A small image classifier, trained from scratch.
Model: 30.5M parameters, 32-pixel images, moe top_k, patch size [2, 2], widths [80, 160, 320].
Training: soap at rate 0.003, 7700 steps, batches of 384.
Data: trained on retinal OCT scans (Kermany 2017), 120.2 epochs.
Rows from expert 16 of block 9, named by matrix and row number. Rows with one number belong to one neuron. Each number is 128 + 24 x the weight over its row's rms, rounded and kept within 0 to 255. All counts start at 0. Numbers have three digits each.
# gate: expert gate (model.blocks.9.mlp.gate, 64x160x320), inputs 216-269
# up: expert up (model.blocks.9.mlp.up, 64x160x320), inputs 216-269
# down: expert down (model.blocks.9.mlp.down, 64x320x160, transposed), outputs 216-269
gate.52:132097158082124107175073127147068140105189123120146144158133172148143158124121098139132090140138159097124155112129145107161106125164138144163165104133123117130115
up.52:118138108120169109097080092112066119153148110116127188161140171154123115133136111160108135110144138131097147126076097124175161160144114123168163129115097086136143
down.52:089165128146106070136149117122173139129156128165154128136140084187103160130097128120154121099146158152119176127148117116150145136132118107116105133124156136119161
gate.53:111104109135142111122140195115153139130175096134147153159158092118088133127162119111143120123107101112118158134134157144158078105138132114157140102131139104128149
up.53:117093154151128127167134143130094114116117139097172148118144163161111137102142131156100121143142132068134139188121117116177138119116149113123083123141126086147105
down.53:132098129148108068117185149142147124145137132149143141148104116090103110139106100098124127063111149165137130152105114128092116138121112122134134125127145099154128
gate.54:134126104079132128109134141131160155127198128167168126135099137145123118169120125124136116111139121192105108137128115101098163119142150118104102126143111148068187
up.54:173106124165105118116138060119124105137122148159098142142152114145111136142132128116134159158110142069102112148106134141132105121089136148119136101139112118128130
down.54:140135158128094142154132110107114137102149129148107162139109144124153140155146120129121105133144131100125155135151148152166143100171128172161120121139102133123138
gate.55:112141131117132109179099119129145145106112139099141153136119062134121101138136096186108124122103156082134155140125120096120134131121137109111144124116161082098111
up.55:126105121154114083128094113077140116130117129115155130127105102133123072148104107159115148141105128128124152140157103090130138150126116084099111147123136105121119
down.55:143103122106118149104129106156145075153104131112136102078082170100139116096102162120127104125142104154129132097144111117158129070087162151088124178139116103130134
gate.56:109168151121139113130102117105130117166108103154113162100132121154112153133090088089124105105148134074060176108156113106052136130143140124185111095142116116159106
up.56:127146130100172103119127125119090145166136084133114136109129109154108132148120103105110097111137149077058120102190127104086130151128133116172105135165133136149145
down.56:125110122093134134143152156091099165080174148144131163127162154153113108139145101185126117129116183175098123142123131140133145181096109136134159149095127123155143
gate.57:145084117132117134143104179151146118100176146131134125089118083121144123125108138141137130157142134159093125116125146147115167107120095115076137140095120131097149
up.57:125136148121085118128144152120129185147131110103150095131127145207133101159155111100154118126121124120165143104125085131129120116082180115159125184169121128167159
down.57:159155138113140135160183164169122131153153133149126170151135109107134167130140077103140104137119109084165118075142117133134154162105123160153114134111112138158144
gate.58:095170126108125111111133163107131143137142141131142140133112128107159139122117135126093150158116121146111173125151140107105122152121075108182121154138152131092106
up.58:114125135155113137140092120136125119130137136158122160103169128161063111157168098146152109119128120121129129126103132144144139122128160134112113082089078111122154
down.58:135119113140162104130105142145117136160123092131131104110140143110156106118124159099141110102087112160092119136129135106127113077125154159090116110180096172105109
gate.59:104124123111181146128143157154135152077141115130155156176100153123094099128173142089116140147132122131132132116154150173145168139139128128086217125176153146123161
up.59:132168163145163138170174139109120121097122135118124147120112194122157096120155149110128164161106123155146153132112138117150153138120098092109159144157144136143195
down.59:097160132121097116097102110140133123141115138085113090115118135128128098134140182143156132147159110114129113176163100148144101133114152083102175139141111114091181
gate.60:155146097123102112106126117155152142096138090159076102111121153141152114134135125094188108176106105142115127133103156125155135127092144111146061149166105117160192
up.60:074152116166100135107088087091127097149142185103120141144138105131157118132152134109120121139094101125137127135109128125138150155166129133119134145089083123111132
down.60:155124154169118150145105111125137149126134103118146166147118115146116114171148087125122110104143116127091108124120108123149164118106124121148134076142120161115147
gate.61:135144084131143132154132138100135176117145090141135142145088156093122147106115123102157119137152127106107104115157142100166120151116132092093132158107143120169139
up.61:141138103127119080136126165097145179110140118114101115151114147115127112134127120070162129122119078169123123174173127096128129141147115075053122129125151124134135
down.61:109191133118130129135139154108137104162166158142075155157142125156130145099163117162138073106142129156132148149113162157123126157124111102123146145099142123109173
gate.62:124115158075147148110115110097093125117104122137162143099151107110110108142142101130157102099104119146115126189144074113113154149083142158129126138087127167183131
up.62:142165080171090121143138142129167144148100149121093118133111148150135140114116138141153112126128104138121161124114172123137120080117123093150080121131144117115159
down.62:104132113128105138185056138102124136128124141108130139141103108129158133115117107149147117126168112184123117178160173135114147176137135101094092154118118158175126
gate.63:112196151126112137131126111088133118179104155129125123114111134103101107113123124107124145113122130053097097138125136061082137134107119103119126129086123094139136
up.63:157113117156147114158103127129161152070164120138136110136111086127121147109166093151151135143092112156133135159164191152148137118140133114134112157108151114094114
down.63:125166140122067110096151129125135101176128093079129161105099084133148096151115094141116127106117132130177125165137106147102120107160099134101116133135138139096118
gate.64:146121145122124121120096137107129151154147151146107120114173162131111114151126150117140142156127166121165129114083109135094108123127155132156152119162133112142138
up.64:146141124108129096118125134140097141113096132114117152137166124141074104134134126094123124160178135084126148142121146157190117142133137093160130138139135148132090
down.64:080128132104155121181132117126138149142109137130136124139175117127129126096116157112157131141109169125138144105156122121141154128111126120120092128147157154120080
gate.65:129136083165167107098107129153116144121125136148133125155165112144080148189126117093135122152105169180120127146126139135155103109143144103139094125083171123163176
up.65:141131111131082136221148154151147125119117155149121139163095116149194087104121107149147120084174110113103127086108150124119140094127146131121134139179144141138131
down.65:084126065130119102135149132134108125124126118167132128156149154165107113174149164114106105154108150162145115112102147155133126132116117148115152155119179094080135
gate.66:109112156145125116133167127072155144131082169158104128130131144110128138104153150130063122117114146096116110116133126126157123148140136135129127127153137119144108
up.66:131107137158147111131126148117165090102140122109135097135127146099160133086111178084159143167150108175135137145136092147118129123151148115120142135165124146114107
down.66:112156099131122125117088143102155078134108152134138114139144129152152119158152130108117137168115139178143146153139095123134130138102142118128074178111110125128174
gate.67:161119132144122118132123080152158177142146137150140141130116112097098124134153106121142097084154124143158161110143195116128152077170112123106136105118118143138162
up.67:106132141132148126101124136120134152147154164115121150132143136158136131138154107150121109123125134124195115127141166153119122154182111110115139105114099139128158
down.67:116117115147121139171174130120122162117138139108117161183143147116151121125169163116138126080093120127157093153109093129147132139082152173128117158142115097147100
gate.68:158112073100159128171081115123142086108131148135136149166128129111097165132123113118118104110167131129095126126141115134110107117131122134181101115116118126120119
up.68:112137138136150127082098099125073145124139151123123131138156116151153071125165129180111144169131098151085204084147108120139120151129135163139131101116083108150148
down.68:116129077147166165105114087151123137157130160143124087063114117108135127116122115124092111087141167172098121081122151137100097108135135127118152136166147130138109
gate.69:123137133114114137104135114124141183134109131107125117135166094086128121117157111107107169101120098154117103075121122148142129113136097128129097117105154112131171
up.69:147129144147149140155117147127095130095139141137080154130130127151151123146142103131138156124123131090123158145164147126099097129098074120146171111164126122128093
down.69:155114132128151101150066107108156167117118143126105089128129104132143168061089176155127106133126101164126154111098123073125163076090126109089125125113116119115123
gate.70:160142094113135132133118093130116106123141113163117165122172109122114136143143078113163122150105131126140120091077158162142140159151136097143112043113136117119103
up.70:123137121106142156107117134103113117139135106122182143154126154137113146119124126118126130117110127116123135123125104131167109143171112147130107096128115117169147
down.70:127166151149110134120145114142107111134173115094150139144117104108134154134116120108147105143157139121162122108093163111178106079102150115111124097125195097126090
gate.71:131178109125154164128136091119127182103089135103091135155119110118152121108122148166133176123118120140135125100113132121102154134134123125114096159155133093178155
up.71:130158099108145154147144110134158161125136127115098119159131112128174116100110152096132101144118130109112116080117169121123139124159122135097089144146112119141111
down.71:124137147135124108123117143107160117123126113134108166111132096074095100075121109129157172052142070150143114113127146130130109109116116091101181101101138161115143
gate.72:177116148115143176100127134120121146117179131141115132100139164085123143114145120165129151130171140119092127136126123125120076113134110095164154095119124116081131
up.72:182140126131161191105126090140128096140152080090146121118128152121130145141138108144150103127179114141088135106101092111113172105123133125160115124119106130145127
down.72:107090088154085151124143158149110135092136124102094096148150129106206159115130138148125130143125147122122160075146092170142126132124095088122083126143132147131100
gate.73:124167124109151100124111151131138160106130094168159160111140107116106178167143103120123150146066102186075124193131140158126192143150111088131123164123184148105124
up.73:137129126184138130111123120098143153149112151139114094141117095137119111124084119149134114099111125151095118126143158167175154143141152145079091151150111146083110
down.73:168120125155150172139157116154145152145142128134128114134107138139130108161128121149174134101093148152092124105142109138124111133130109144136140136127084162111096
gate.74:173120123120095161130141126141142168081132089102125092110137134140123099108107133123196102186134150158107125139123135111139124131084173139110067155170158132126159
up.74:121122121174127114122112115125116129116131155107134132119138124133130138104133146136130189101145080141174142151123180106145112118169123143092157131148109126109079
down.74:139161135104133096158152110079143135154158128132123158142139099100107145111096126125107120092172138188132147133153164121109160128125133101143115086139156151131140
gate.75:203155131105122163171151086110115146120089098104127111145093112106141128127110131117105104130184141099146132130137137055141124110105115137114127169158136109159099
up.75:161163145103094148141137096083113138129112127097130128117143148150131116158141105136100132138171136097127153124155137075143120123130101146143107172157109110161098
down.75:151116150155161142110109135140128148109151125153113064096129106114116170098087126183157125119158146130135113187106130116127056124117174078130153137099119076151144
gate.76:117154112147138112091125158111153144092139155125181142075134142082079202135150191125122130124089112111134106151149139178142090131138118115121113130107111159062114
up.76:127142102142080094152096159106134131109142125163131171138114138164144107123151129141152122104131104137117156135100163167116098140123146139140106063094110133089135
down.76:104153101147192099118159137091109107130145150117113102095172076138112133146093146150139116117106158149161134162116131100153054139154113125144110121109104127147125
gate.77:082127089105155111124139157111125175108139164108138135086161117153125138132139117151102144138113112133130155101110090119169139162167095154154128121135167144154124
up.77:128127105132105109117100112154097132103133108169127137145123157134108085155106122135165101149137121139106123128161130142121104142075174050108123109116106091118124
down.77:122128103101138152149108096132071093177099124112102097149118143134151122108140087116111110156119132132110113140105140096114112139103123146109137155133087113160160
gate.78:163140103152120123133106157158136151080163129179131111077146114114098143113180127136121152158095116163136129139135114148148137109140152130114131135118145157086139
up.78:134123143128105122109115130102149136128122144076118081102132141119144113127129107143155137138115129141141145108147118127103104067116105104096089160139133164086122
down.78:154137119115110127106134131122145175147122147115124165116159137159127190114118132152106104161131115140143140139146172138143109149148133111155157121126144132136131
gate.79:148177170087139156131127114120141104140121127161149116115145130123125179145096102162120159128102132100120150092135118134142157118121138181168149152094147134125125
up.79:153095180172103122151104154128146114139123144116101126148119104127136134119137111161121114089173140148130082115143102109128121122161086141127145100132108087125101
down.79:136129109166120084136149138115121133068144102136158123074095141124153133143112127109116144184109158133094147110150119114134133114127164085130125110122102111132138
gate.80:134059111153115107130035144162134116156180191146132129113167146159139122150148148135139124175116124134089082115132101166114139109150087155130153125124116135179139
up.80:148121128154116114144102090175160170119151138155115118133085134150149175122137147096144128141160096148137170123120167139140090101125158134132153126140122102111078
down.80:100138171099106145098134060100154105128111144141117153117134131121117105145138145106088126094093148098161124125100160131099114124153129185114119111117109131124099
gate.81:142089177102120147111109128126107162112143166135139143147128147132128149108126067146114173137110118047093129102135170113131078139110123127136113127088149096096121
up.81:098130101135131154125162121084135122142090163112142112106167117113133098115132149154134131096103096100123121088110110135155160125147095106152098143128136117112096
down.81:131125142106113113141114138124177106133166124130147148139103105080134143123122129110127128089122110161117103177138083131092147133130117139102126119140135116127145
gate.82:113142097125132128169158120115168129133103129110144179113133115138135125096125146103123099150123156117133115149124123155149125165136110122132142130148149091116108
up.82:147171086162140089127102130144144117120114172176088151122122132107119139143123118106159134100179137143132117152137162140134169150132141102142094094095111114173146
down.82:134121165176091130157119138134132146141123120130138115151097106095080102137101110112148108078154098126102127101106107119137110124126121124147108127150134146126109
gate.83:126104124135160116145094170129080127165100100121126149125164106118116114113111125088132148069121125096147157108103135107114113138131162122125140150070156116112103
up.83:130149129113155174162132145131096204127120110144114122160103142123133124110140099138148129171132095088112148157158132146138090130058190136129119090096112153143132
down.83:101130158135133117128138160104133138107127133162132146107134061135127133169115121136158113136141104175163131139133133122128117178135138104176136118096111124100108
gate.84:147139128141088134114125134166110131092136144194154173147123096136087134128205131083135124120110147109129132055089146155121141118107152125106144114109186113102127
up.84:129118100095175104126143145150119154104207151155130113163175090127100083120105103114117123111167115166094111125125146135156078103137152118075135128145124128092102
down.84:160107086139160131159123106097132116134086125177126113108107103175128134080077135148131081127122137102142162079106117134111125108092125146108130102167164128107120
gate.85:090123139118114149135109112122135116137141130128162152160137089098085062122171090148153129114127165127111169110117158155137163188134096124139165148158108153134131
up.85:101121148133165107139117153090177129134127128109150099128138080104143111144097121111143114114133130134108164165108140151135152124087125114152133142151131093143108
down.85:115085099137122149096147129124124144130152120098096096132143100153203124178171166134106144199108122136125170128150063119146105123124135177148126129093156096135113
gate.86:104112148120123123078105121134136112077164148157110137156126115124110163129121102120100162103116128141139141162113126165094109137128142120167162101117171152116129
up.86:089134129153112112109134130104139134160107118099157158095107121147107126126163148176134087136144104136143138135101102118095099118150105138136163144137139131204138
down.86:154139115131120129121147102154136095144100130121120126130128138150124097148133127127091128113132138082116111112094111115149130137063121132144077103152128148132142
gate.87:103121115126126111127097098100113146202121142126170170119190197163135156083135129121155165090127146082145136154085123168126104162137140146144150111117098153111133
up.87:112093108118128098140121097108134179190084135129122142151168166136199130070089169159112123095164147102135094120147123159118133155132125166133145106123085128150103
down.87:130135153187156098125111159142112131088134137151113127167121107095145133131127119142158108124120112145125120122132141121097151145085122151147116115076092098093134
gate.88:115124160180138122154075146135127166152155130124112106118145097147107069152151077151128146099132115132129146113130151124140152134147140115114152127105116139106160
up.88:105108149162138132172113101117109132151140142118112064114128117106123084122135099126072133117143113113153133117130125123127148127170134128092130131131089118128148
down.88:143166148111151135102141138120123139123144169126088146110153134150132109133116095143110129146150136135147133093163143155145119147143152128146141134109121112109156
gate.89:148119110120098140096109136128148137090154130149144118121085133157100130094110109094129080077120171122128130143134142172134131140110141131079128181156146158126134
up.89:139131107121157147077158064099139118158102141115118138111126113123147141192129129164117158138119158165141139108110102096124103133083099110171102121153085129116107
down.89:128130108086130082120138115113131123094097100115101161161173114114134097112095129165136175144098162123137133076150111130124139189139171108127103137126130140086112
gate.90:094091120125136129141099130120132105130154158196148108175149129162057128138172121144158137122092143154124145116102118161122158140095155108136131077132157128086121
up.90:167157112152082151087144127131112129170113090122173143122115081137091115146152125094105113120130130139144088151116159110156153125102157061106097144144123108129143
down.90:156129132106114085118097143148166130101124104152146118141132095142130103112093166159136114137132107125112134163179137142112153119103141130129126116154141176124106
gate.91:136106134149082176095083135140145105141152147132134159136100107139118174166140135149140126111135106130116102129103111113113120100146181113132130098115164178108139
up.91:113149138120158095161080139119100136097097134141150152147123138142124121105130099105082200142102110144077114102154123106119175114083082115131139125119141117167140
down.91:105109170125130167200152135114062149147102090155124103157110175146144130089148098148150138138116113123095115163156120125049092127148110110133110127196105155153119
gate.92:122111128142137136051129082122159068147132109117112113110129142145136137156151113126110154149135122153118140151146100141112136164151132175162102163075108117115122
up.92:150138135107116133126159130131130103074153131111152139130082147100115123110170112127134169151140126118140128114136131127136119110144126115116154133098125134141117
down.92:167090103150089121115084124148155137142108101103172116120091105138101160114062128081130090122116077114129147131099126097114145125092145110117085116145165145137161
gate.93:137114127103091119123122113135133182133120114134131122119134093137142125134117132128121138157135156128152112138111140071135123097086146120179099130126151171155114
up.93:116118157140097111116126130121114169145141123152141115112122102158119135125125108160120122115140154123133130123141146063151126083105143154143121124148127118149093
down.93:095140130150132081141122190081160158111110139160125133115171110131116131171130138160124145105163158154101167117102148133139196154138123116177139118126155109134165
gate.94:137153114090133190128155127145115162112140113129119157165118124075132089122095151102134146111159111137157130126129150124126123163148118120110122154150175148130133
up.94:137114121137125088084100145124119106118122123154118105118136118160137145154154107149125112132120185170128120136138132135157125110138138147129130089127113107149152
down.94:175118145117151176108103042119124137147123155133089111109153136152140153120164099152159093155154127128116099086172123116125137114136158114117133090124080151150167
gate.95:096110148130183151167111130107127128111129169156119153148130122105128106103152127119114141090159134139112117129096098139110142130108112154126127101096090164176148
up.95:116182140162142128146118120114125134127142161114131116120131124144154109101124110121147137133148134121106172183127123113134139130105130166189109123138087155143110
down.95:153134111163091126116130154118111157098155120141105111118113150143132136146143147122117100155112129139131092118157156147145127137130149141129104171125134109065136
gate.96:095141094107147160095129159131125150086177114147179120124129121129119117141149137106162173123124181148113118139111123131104123158090167131112131132100134139129149
up.96:188139125134115129112133101129096116152099095098123148162111139118123163133140140126152094117131121123112091143148113121122107129120139105113144129155132117149164
down.96:094116142124090122141110128120145106124119098121145122080110119108088102151126150143083131109133111134120124100118126136089111110171134119162142084115125180146123
gate.97:173134129117118125102134103110112132113133100130138129122081141121115187140124138105164128156135172098136131121127135093128150119128154158146136145087119112093121
up.97:126122113152144143146131152151159157136150168142149154113133108133125103120153136145090115097135115128126129123125137179149073134131106130114128103118127150126154
down.97:102115117103127166125141172165110138115141123107104135152159172119142090149125173088111188129093123108126064127130130102127132124147108134124125170124151116156079
gate.98:122102121122112098109109150153140143074130137145191157152122142128078121158181140078103147143135114150118126142090136132099142119127148146151111115111123114095134
up.98:124133148149116120102055141115081155142132145113097155132156090137120162127134107128131124076140142078163137102101114103158137128160162111153141121076110131116173
down.98:177123140110142110103114133165164113103113115136127136165120146156103088114140101142096081105123135092126122135115101130137153146142123137172129104094145118112133
gate.99:130096105159095124154128159137173142144157144110146108129102097142121187131153128127144163140110130124124109129108138141116150091096124109116112173144158109126159
up.99:140120147099124133162149112088135122140132127103092094085132147150187126119112095138115124137148173125139115098162134111136143117147143153169110189133143137106143
down.99:115128103123154147095107130093138121152128144126098099114147144125139128112128118137163109200121136145096143146190149129127122146124166084149138149127112114096146
gate.100:114115117121134105129193127117149138110138133128153155137133099129134163140121125153109150124094119153157159101105103104127143143135120129147101146104170101132172
up.100:144139120112100156102107143125138102122129089080149092151073129122151117092114127118163167178106117108110170159115160103077130129129161124150150168100140116137138
down.100:148108088129129101099139159133117127083149129118125110144109080105126125158149116142097154151107162126140167111125113130136142123132105098142142137106193121136158
gate.101:127125176133124126127122118123142110113117152146114171113165139082108094125143156129124148168140135098152124126140100189102188189130099145126152160142149144123135
up.101:116146131133111171115126111149136141141116103130155128089133131117121099125156135150132125152097114161111156137101134137152177186130158160108156158107091133110145
down.101:073168144140204150155137156114102099133118133144106124135133162153128168103130091132083067144122118117099136090144144150111146157146073172105165151122103117137123
gate.102:113161131105129114134149112115085141134128126097166147137103152144108154109145090112114159110114100121166098128106101121099137130141110110100151139110173161136129
up.102:091105129088168126109172127159078146181122167112120130127110090092133106128071136136090130130118111110123137134128099101137124146150110155096169144146125159175129
down.102:128129162122152102132148151108102130132111126172168156154166132159087142143135123134160123116155147106157130119108121120100111099144163129081080104119159129142085
gate.103:167151125151128104133119132115114132096125103127166123090156120159124146154109140127169131122152153161073133113141129112140139112083175072113091103142103116127125
up.103:144103117109147128136133139126107125146159135149071066127124111117154132110115100114112168131110128124143131123098106087097132109104128166171107141130103125121132
down.103:125126156109175133156119135129112054159105163102139112083129127128131130116119164104113123107114092108106128117096181101160151108113104135155116088118143147125131
gate.104:137152125135076057158154129127095152096121188114125131125114150157146143079094146117122130158114121150183137115152152097158099090153153162136138119101148093139105
up.104:149084115133120132068080104109163105164116076134146133125149106145098107157152094143116110104142126092104133146125107128131146144114107127095123134154118132127139
down.104:107123104154147145096141101108120141126136144150089145141171147159109117140160118140131107148098147159126109138156082146125120155162089133131154135145119132123106
gate.105:127124133162120107142121126084118136120129147121135134154127139116099131140153133144154152117100154107095143109114112110115146154152115132137080071135120152116147
up.105:135139107099116161105128117172124085134119128131116133102126109144150133124110113120121110154153143147157137144125141144158107097112156120132160184099140109124136
down.105:134102116092128149139135111117142129153107134110115153157127141123134070124119121105127106143116100091109140149120114115097144147149131134129147115135133142173134
gate.106:127097126119166113155159131137129178159125115147154111110101105101147106118129097092165145103128134081123148148089117153178164137124145118135103158130141173112159
up.106:133092161122155121158186124116121195137106127111148079130094128115151094084117141135175152092130124100111147128101135124174147103102119141125090151145108165101143
down.106:135120147183152155113122137129150127138113108132131086095130187157116163121093148143102087108104133082104110098132119094131111097140136147119107143138108119112136
gate.107:073094145130163146141141126126085147140131144118077120159123126148164119126125091156109206161083110121157154137166144140104134129146111108110145141109141097123138
up.107:082091189140189150125115112135121114153114163106076114157142134159151163111141118160080188141128107131154148158157135142117131125132129102137125128112119126154121
down.107:110090098125118111107147102117122135113109109125159149108126160093100113129116152121142117164124088110118148092128142097122114108139145141153117104138136120123116
gate.108:192103106137121135123123110159171133136173133156151115165110129110142124133168136113141126149108123116097127159142158163140120151114140141171144157147175113162121
up.108:129144152143114119103080148108124105127114128054104075112147092148167113118127108127117142081147085137111128122137116100100112106164109098113094123126118161135134
down.108:138096130108124105158129091132124116138123129095132133126110121179134153131144150102145122153146112121107117087135145106130128074127122088135171079134116153163095
gate.109:147127123137135137158122127155117125113121137156121119140167118144148140118150157157093167129136138122150093118105151112180112105102137127140135148112154144105108
up.109:113121147105118128114128167087161098127131123123116118118136151118136125104122113072102131116168166116109150144128085165113129134165098131111102107169088115103139
down.109:126097106148140117121166079089107119152134128097131126109128130132119131124111196136128111120161106151079175131109106108112110116057139143133094130108152117139141
gate.110:138117136120125140094137117132128128117166130173108146168122137141094166153135167134108160100125157147087158108137133139095163129124164131129093113105102111101121
up.110:113112091151146102145111170120120109087118136124158113086149104109136084115111111154144094130151084153146112133152122133123121124123051147125100183139146159183154
down.110:127096128148132094158143150112118137106136143112116135106163142132105109157153116127104123156107123140123135109106123128157159116149141121177168122107136180095121
gate.111:147140107135150170112120140145128147098161102117142150148124136110128135099090144116147184147124142161079145127097125125121144136133127144107106111134135147141155
up.111:143088102106122070135127117094115116162113142144103141158130145137100175152159104104119118127121131072139133135192129125158137145128144104130151150113109124071109
down.111:104138131089134114148116107106097114139145130149120106152094120122115147120140092145193082128166125138103136176174153148118135156146150131155157102152110159145160
gate.112:138103168121156149157156123104119139101128132100121101110178180139148087129140155144139165178108130149100141173144104131106115108140130141117104078124104114127110
up.112:118123098136102099098107158183121134151163115187135145151095057133093171147128119110121103076142131109137108085101161130160130141114147119119143158124159132110159
down.112:135100148154118159133108147087138141131143155148097130128134150124131095116141086130149094090152122115064104146152128153053149142136116134102141098135119152130134
gate.113:110133162157125092115122160130157142127135134151124132124160128129105101152169143093134123149118144180147121117108181129156141137100137134133133128110121084082142
up.113:113108109120134142102131160188175103111160127147152133117116083135113133157148126123110159141077108124156086170108144128144158122120141096110146112107128140101132
down.113:085147118139159124114110102119102205124119115133094122130140167158180095110123147150115079141096134151157106145099095153168119178115127147109112160172139111150157
gate.114:125168162143165139108106127106187143106089146121090175167141111095104148104147143082109137139133144123110139151123126121131128132165174132118185067153135123164118
up.114:125113191138104094134064155128123080130152109128159119123146147149112148102117158130139128152156121137166104143080083135119112093152171142099124092138097128149131
down.114:145138087135125191157137131128135112120131158134133131124096128114154112105154143121126100144120052074129135164146136148148109139062151165130161128145127136108138
gate.115:122140149098124114137132180094169094105147152170116146139120132158095122123132131148108114104098127131141153166138088159145175110147150107090137127126174161112152
up.115:145105107136124128220109133125073113112122131135126167129097140140119151113172115066189171105175097169121149100097125150130096117100139103136154084154114147130129
down.115:176129133127131142181098109156132131126126115111107124139090150145106169098119120080112094109158075128117126168159129104089145102129089110149118135139130131157151
gate.116:140111043136166125088118107128136083121129134145138158114142097114110116120152126135122139109121123170127146130101145135079158109105138135138113075109151137113155
up.116:139128101150151184084129082089124098131095121116117181102120114126145100133138130128139109136129087191161148112146129113104128129140112146159135071144117141074133
down.116:115112119140122124116146127129127160176109145109122048143150186100170183119107155117124111135150059110128141131117079160110109139161086110107149164109138110124134
gate.117:135104100100129113095160174150136141108148123155138124158141132125098111147163135144122106128079176090146151084099091196154127139109118120131151152122155133147170
up.117:120177158159133137124134105096140128088150108109090184181127115129091198132164126112123131100125158095136131120135146129118141129137124081116143113143144096114109
down.117:159121151130100121126132110083118141124119115152173135119119126106085161092110103146158103101112106119129135094124131102103145135088159144141172077151108155154091
gate.118:144122110094119178109091147104130141152131127119140134114136083125128152106124123122093103132137095142106136118114130098132088113089144133093131140103101141105117
up.118:135104081152135142102110117150125110100080143129081091129118135126138127134113172087147128164104106125183091148130145180103135118121166114118120139101139094103104
down.118:128173132108119103135084173128142095119123124127109119120115114146112109123139123104136140149124119124141142124101141107103157155119080127132128139138118134124137
gate.119:129130133124181110132112146147106165143135148127130136130175134114106140123164123151104153133101183177093137133138111161167149130153111100138130096116131158116153
up.119:163112121156139119110146130111110099114111140106108112134096120103132106153164121156100178141149157135137102160116115089127128125112141092126102148108144124092122
down.119:130181133118150135110161091127157093179136137130129122132137138177150138122125144117142109091130142155141125141132131174143152114156156112137102126154128163127149
gate.120:116111151130168104089113167119163148119152172159098099090152144141122170080125133118076135106166123125124133088108169184162109139142107098160141090103131098104144
up.120:154152145118138156153126102153148134112111127128107144158076133131108120125131115124137147121162177118120138131134135100095155097131110152149125159151120169153109
down.120:113116111138112108112165127142125118111107113127102136138123133138164109107180130109135195164101171118159110107113117125154132160146127129117145167146109087114139
gate.121:147125083095090171164122093128131129154102127129154152125131117061103146131122109127113145114119082118098154142125157148124129127107143170142158120091153159127144
up.121:162071092142100137121118137158137126101133057117178092090111115117121110104128153140174111119132160143106131129148167110106150100108104131109114139155115169163152
down.121:111125107151111118142134134138138159137131110164148126128125106129117138116123124130137133174100126133143089125131138121143109134113170115094114140165152121125131
gate.122:163110130105070111111100169119152123206165139157105160158112110122118105162162181134130137104113157143191150144095133161125145192149106115094161115128126160136187
up.122:154147117110108110150088162133146141154116128138127156105149134113141156159171172114094119109118132125163130139098171151100121142154132180131131145133104105119151
down.122:167108124152133185145122113119154126165142099131123128107081124105135119144124114123137138124120116145126155158144119089096165155139112189146086133150112148112176
gate.123:127115143128142103088066120176142129120152139153125155117093118138106139141148160135110160134129110096126147146091104142139134150153155098070121152116163146155093
up.123:145092114120126109137134096104136114123152143139157104082112142166133136116119134141108106149136154093109108121091126107129132176104100128119098128124137118137106
down.123:121165126121151140144128097093105062148170199130091122116120129124161128097093128165126117108149149105100149143154167126142094143123129125136186133114093114144153
gate.124:088167120101150105166135161125106121111114101143135120178158127165098110123154076150108109152113190153140127094145084141098182111155136124158134162097124130114122
up.124:108159095108106124166135167114116141117108104123139113135165133136117112116166097178084127132108184151168149122129088141087150131137135114138126185119108139079132
down.124:117111164105116108161126127152094156164106156097126071120139095095135120128111125142141125122085108120154137180158139126121145160173118111108102146098142106185125
gate.125:119139084108130127063141157122152131123160113152101146135142120080142136144142118138095122143092132161120138123141123118118103154138129140160128143090121081109126
up.125:114074108130165116094137110100115110100099130163088154154117117146138132121152096123108156160095152094125143159128109116139126153111097150166172134124103096133135
down.125:108106135126119091138157135084161147081134109111184127144129126181086126144177078145114149092133154116108148144110125130103161140112135147153113119146147126124102
gate.126:202197133103124093125152111139126134104098110130145098149106120095141147117079152113118098132146139170134078118167133123111125119116174143160087097140176156172175
up.126:145187117130098133156148105135091115103114097126144122123095122088131102122081123102152086151119105139133146092115152104134149129101165117106130130180173138137142
down.126:128118138104110111118121132158143168129118123083163107134068138093156116115120122130143125105117131131156100137123097160101136119143129126083126169168155118127127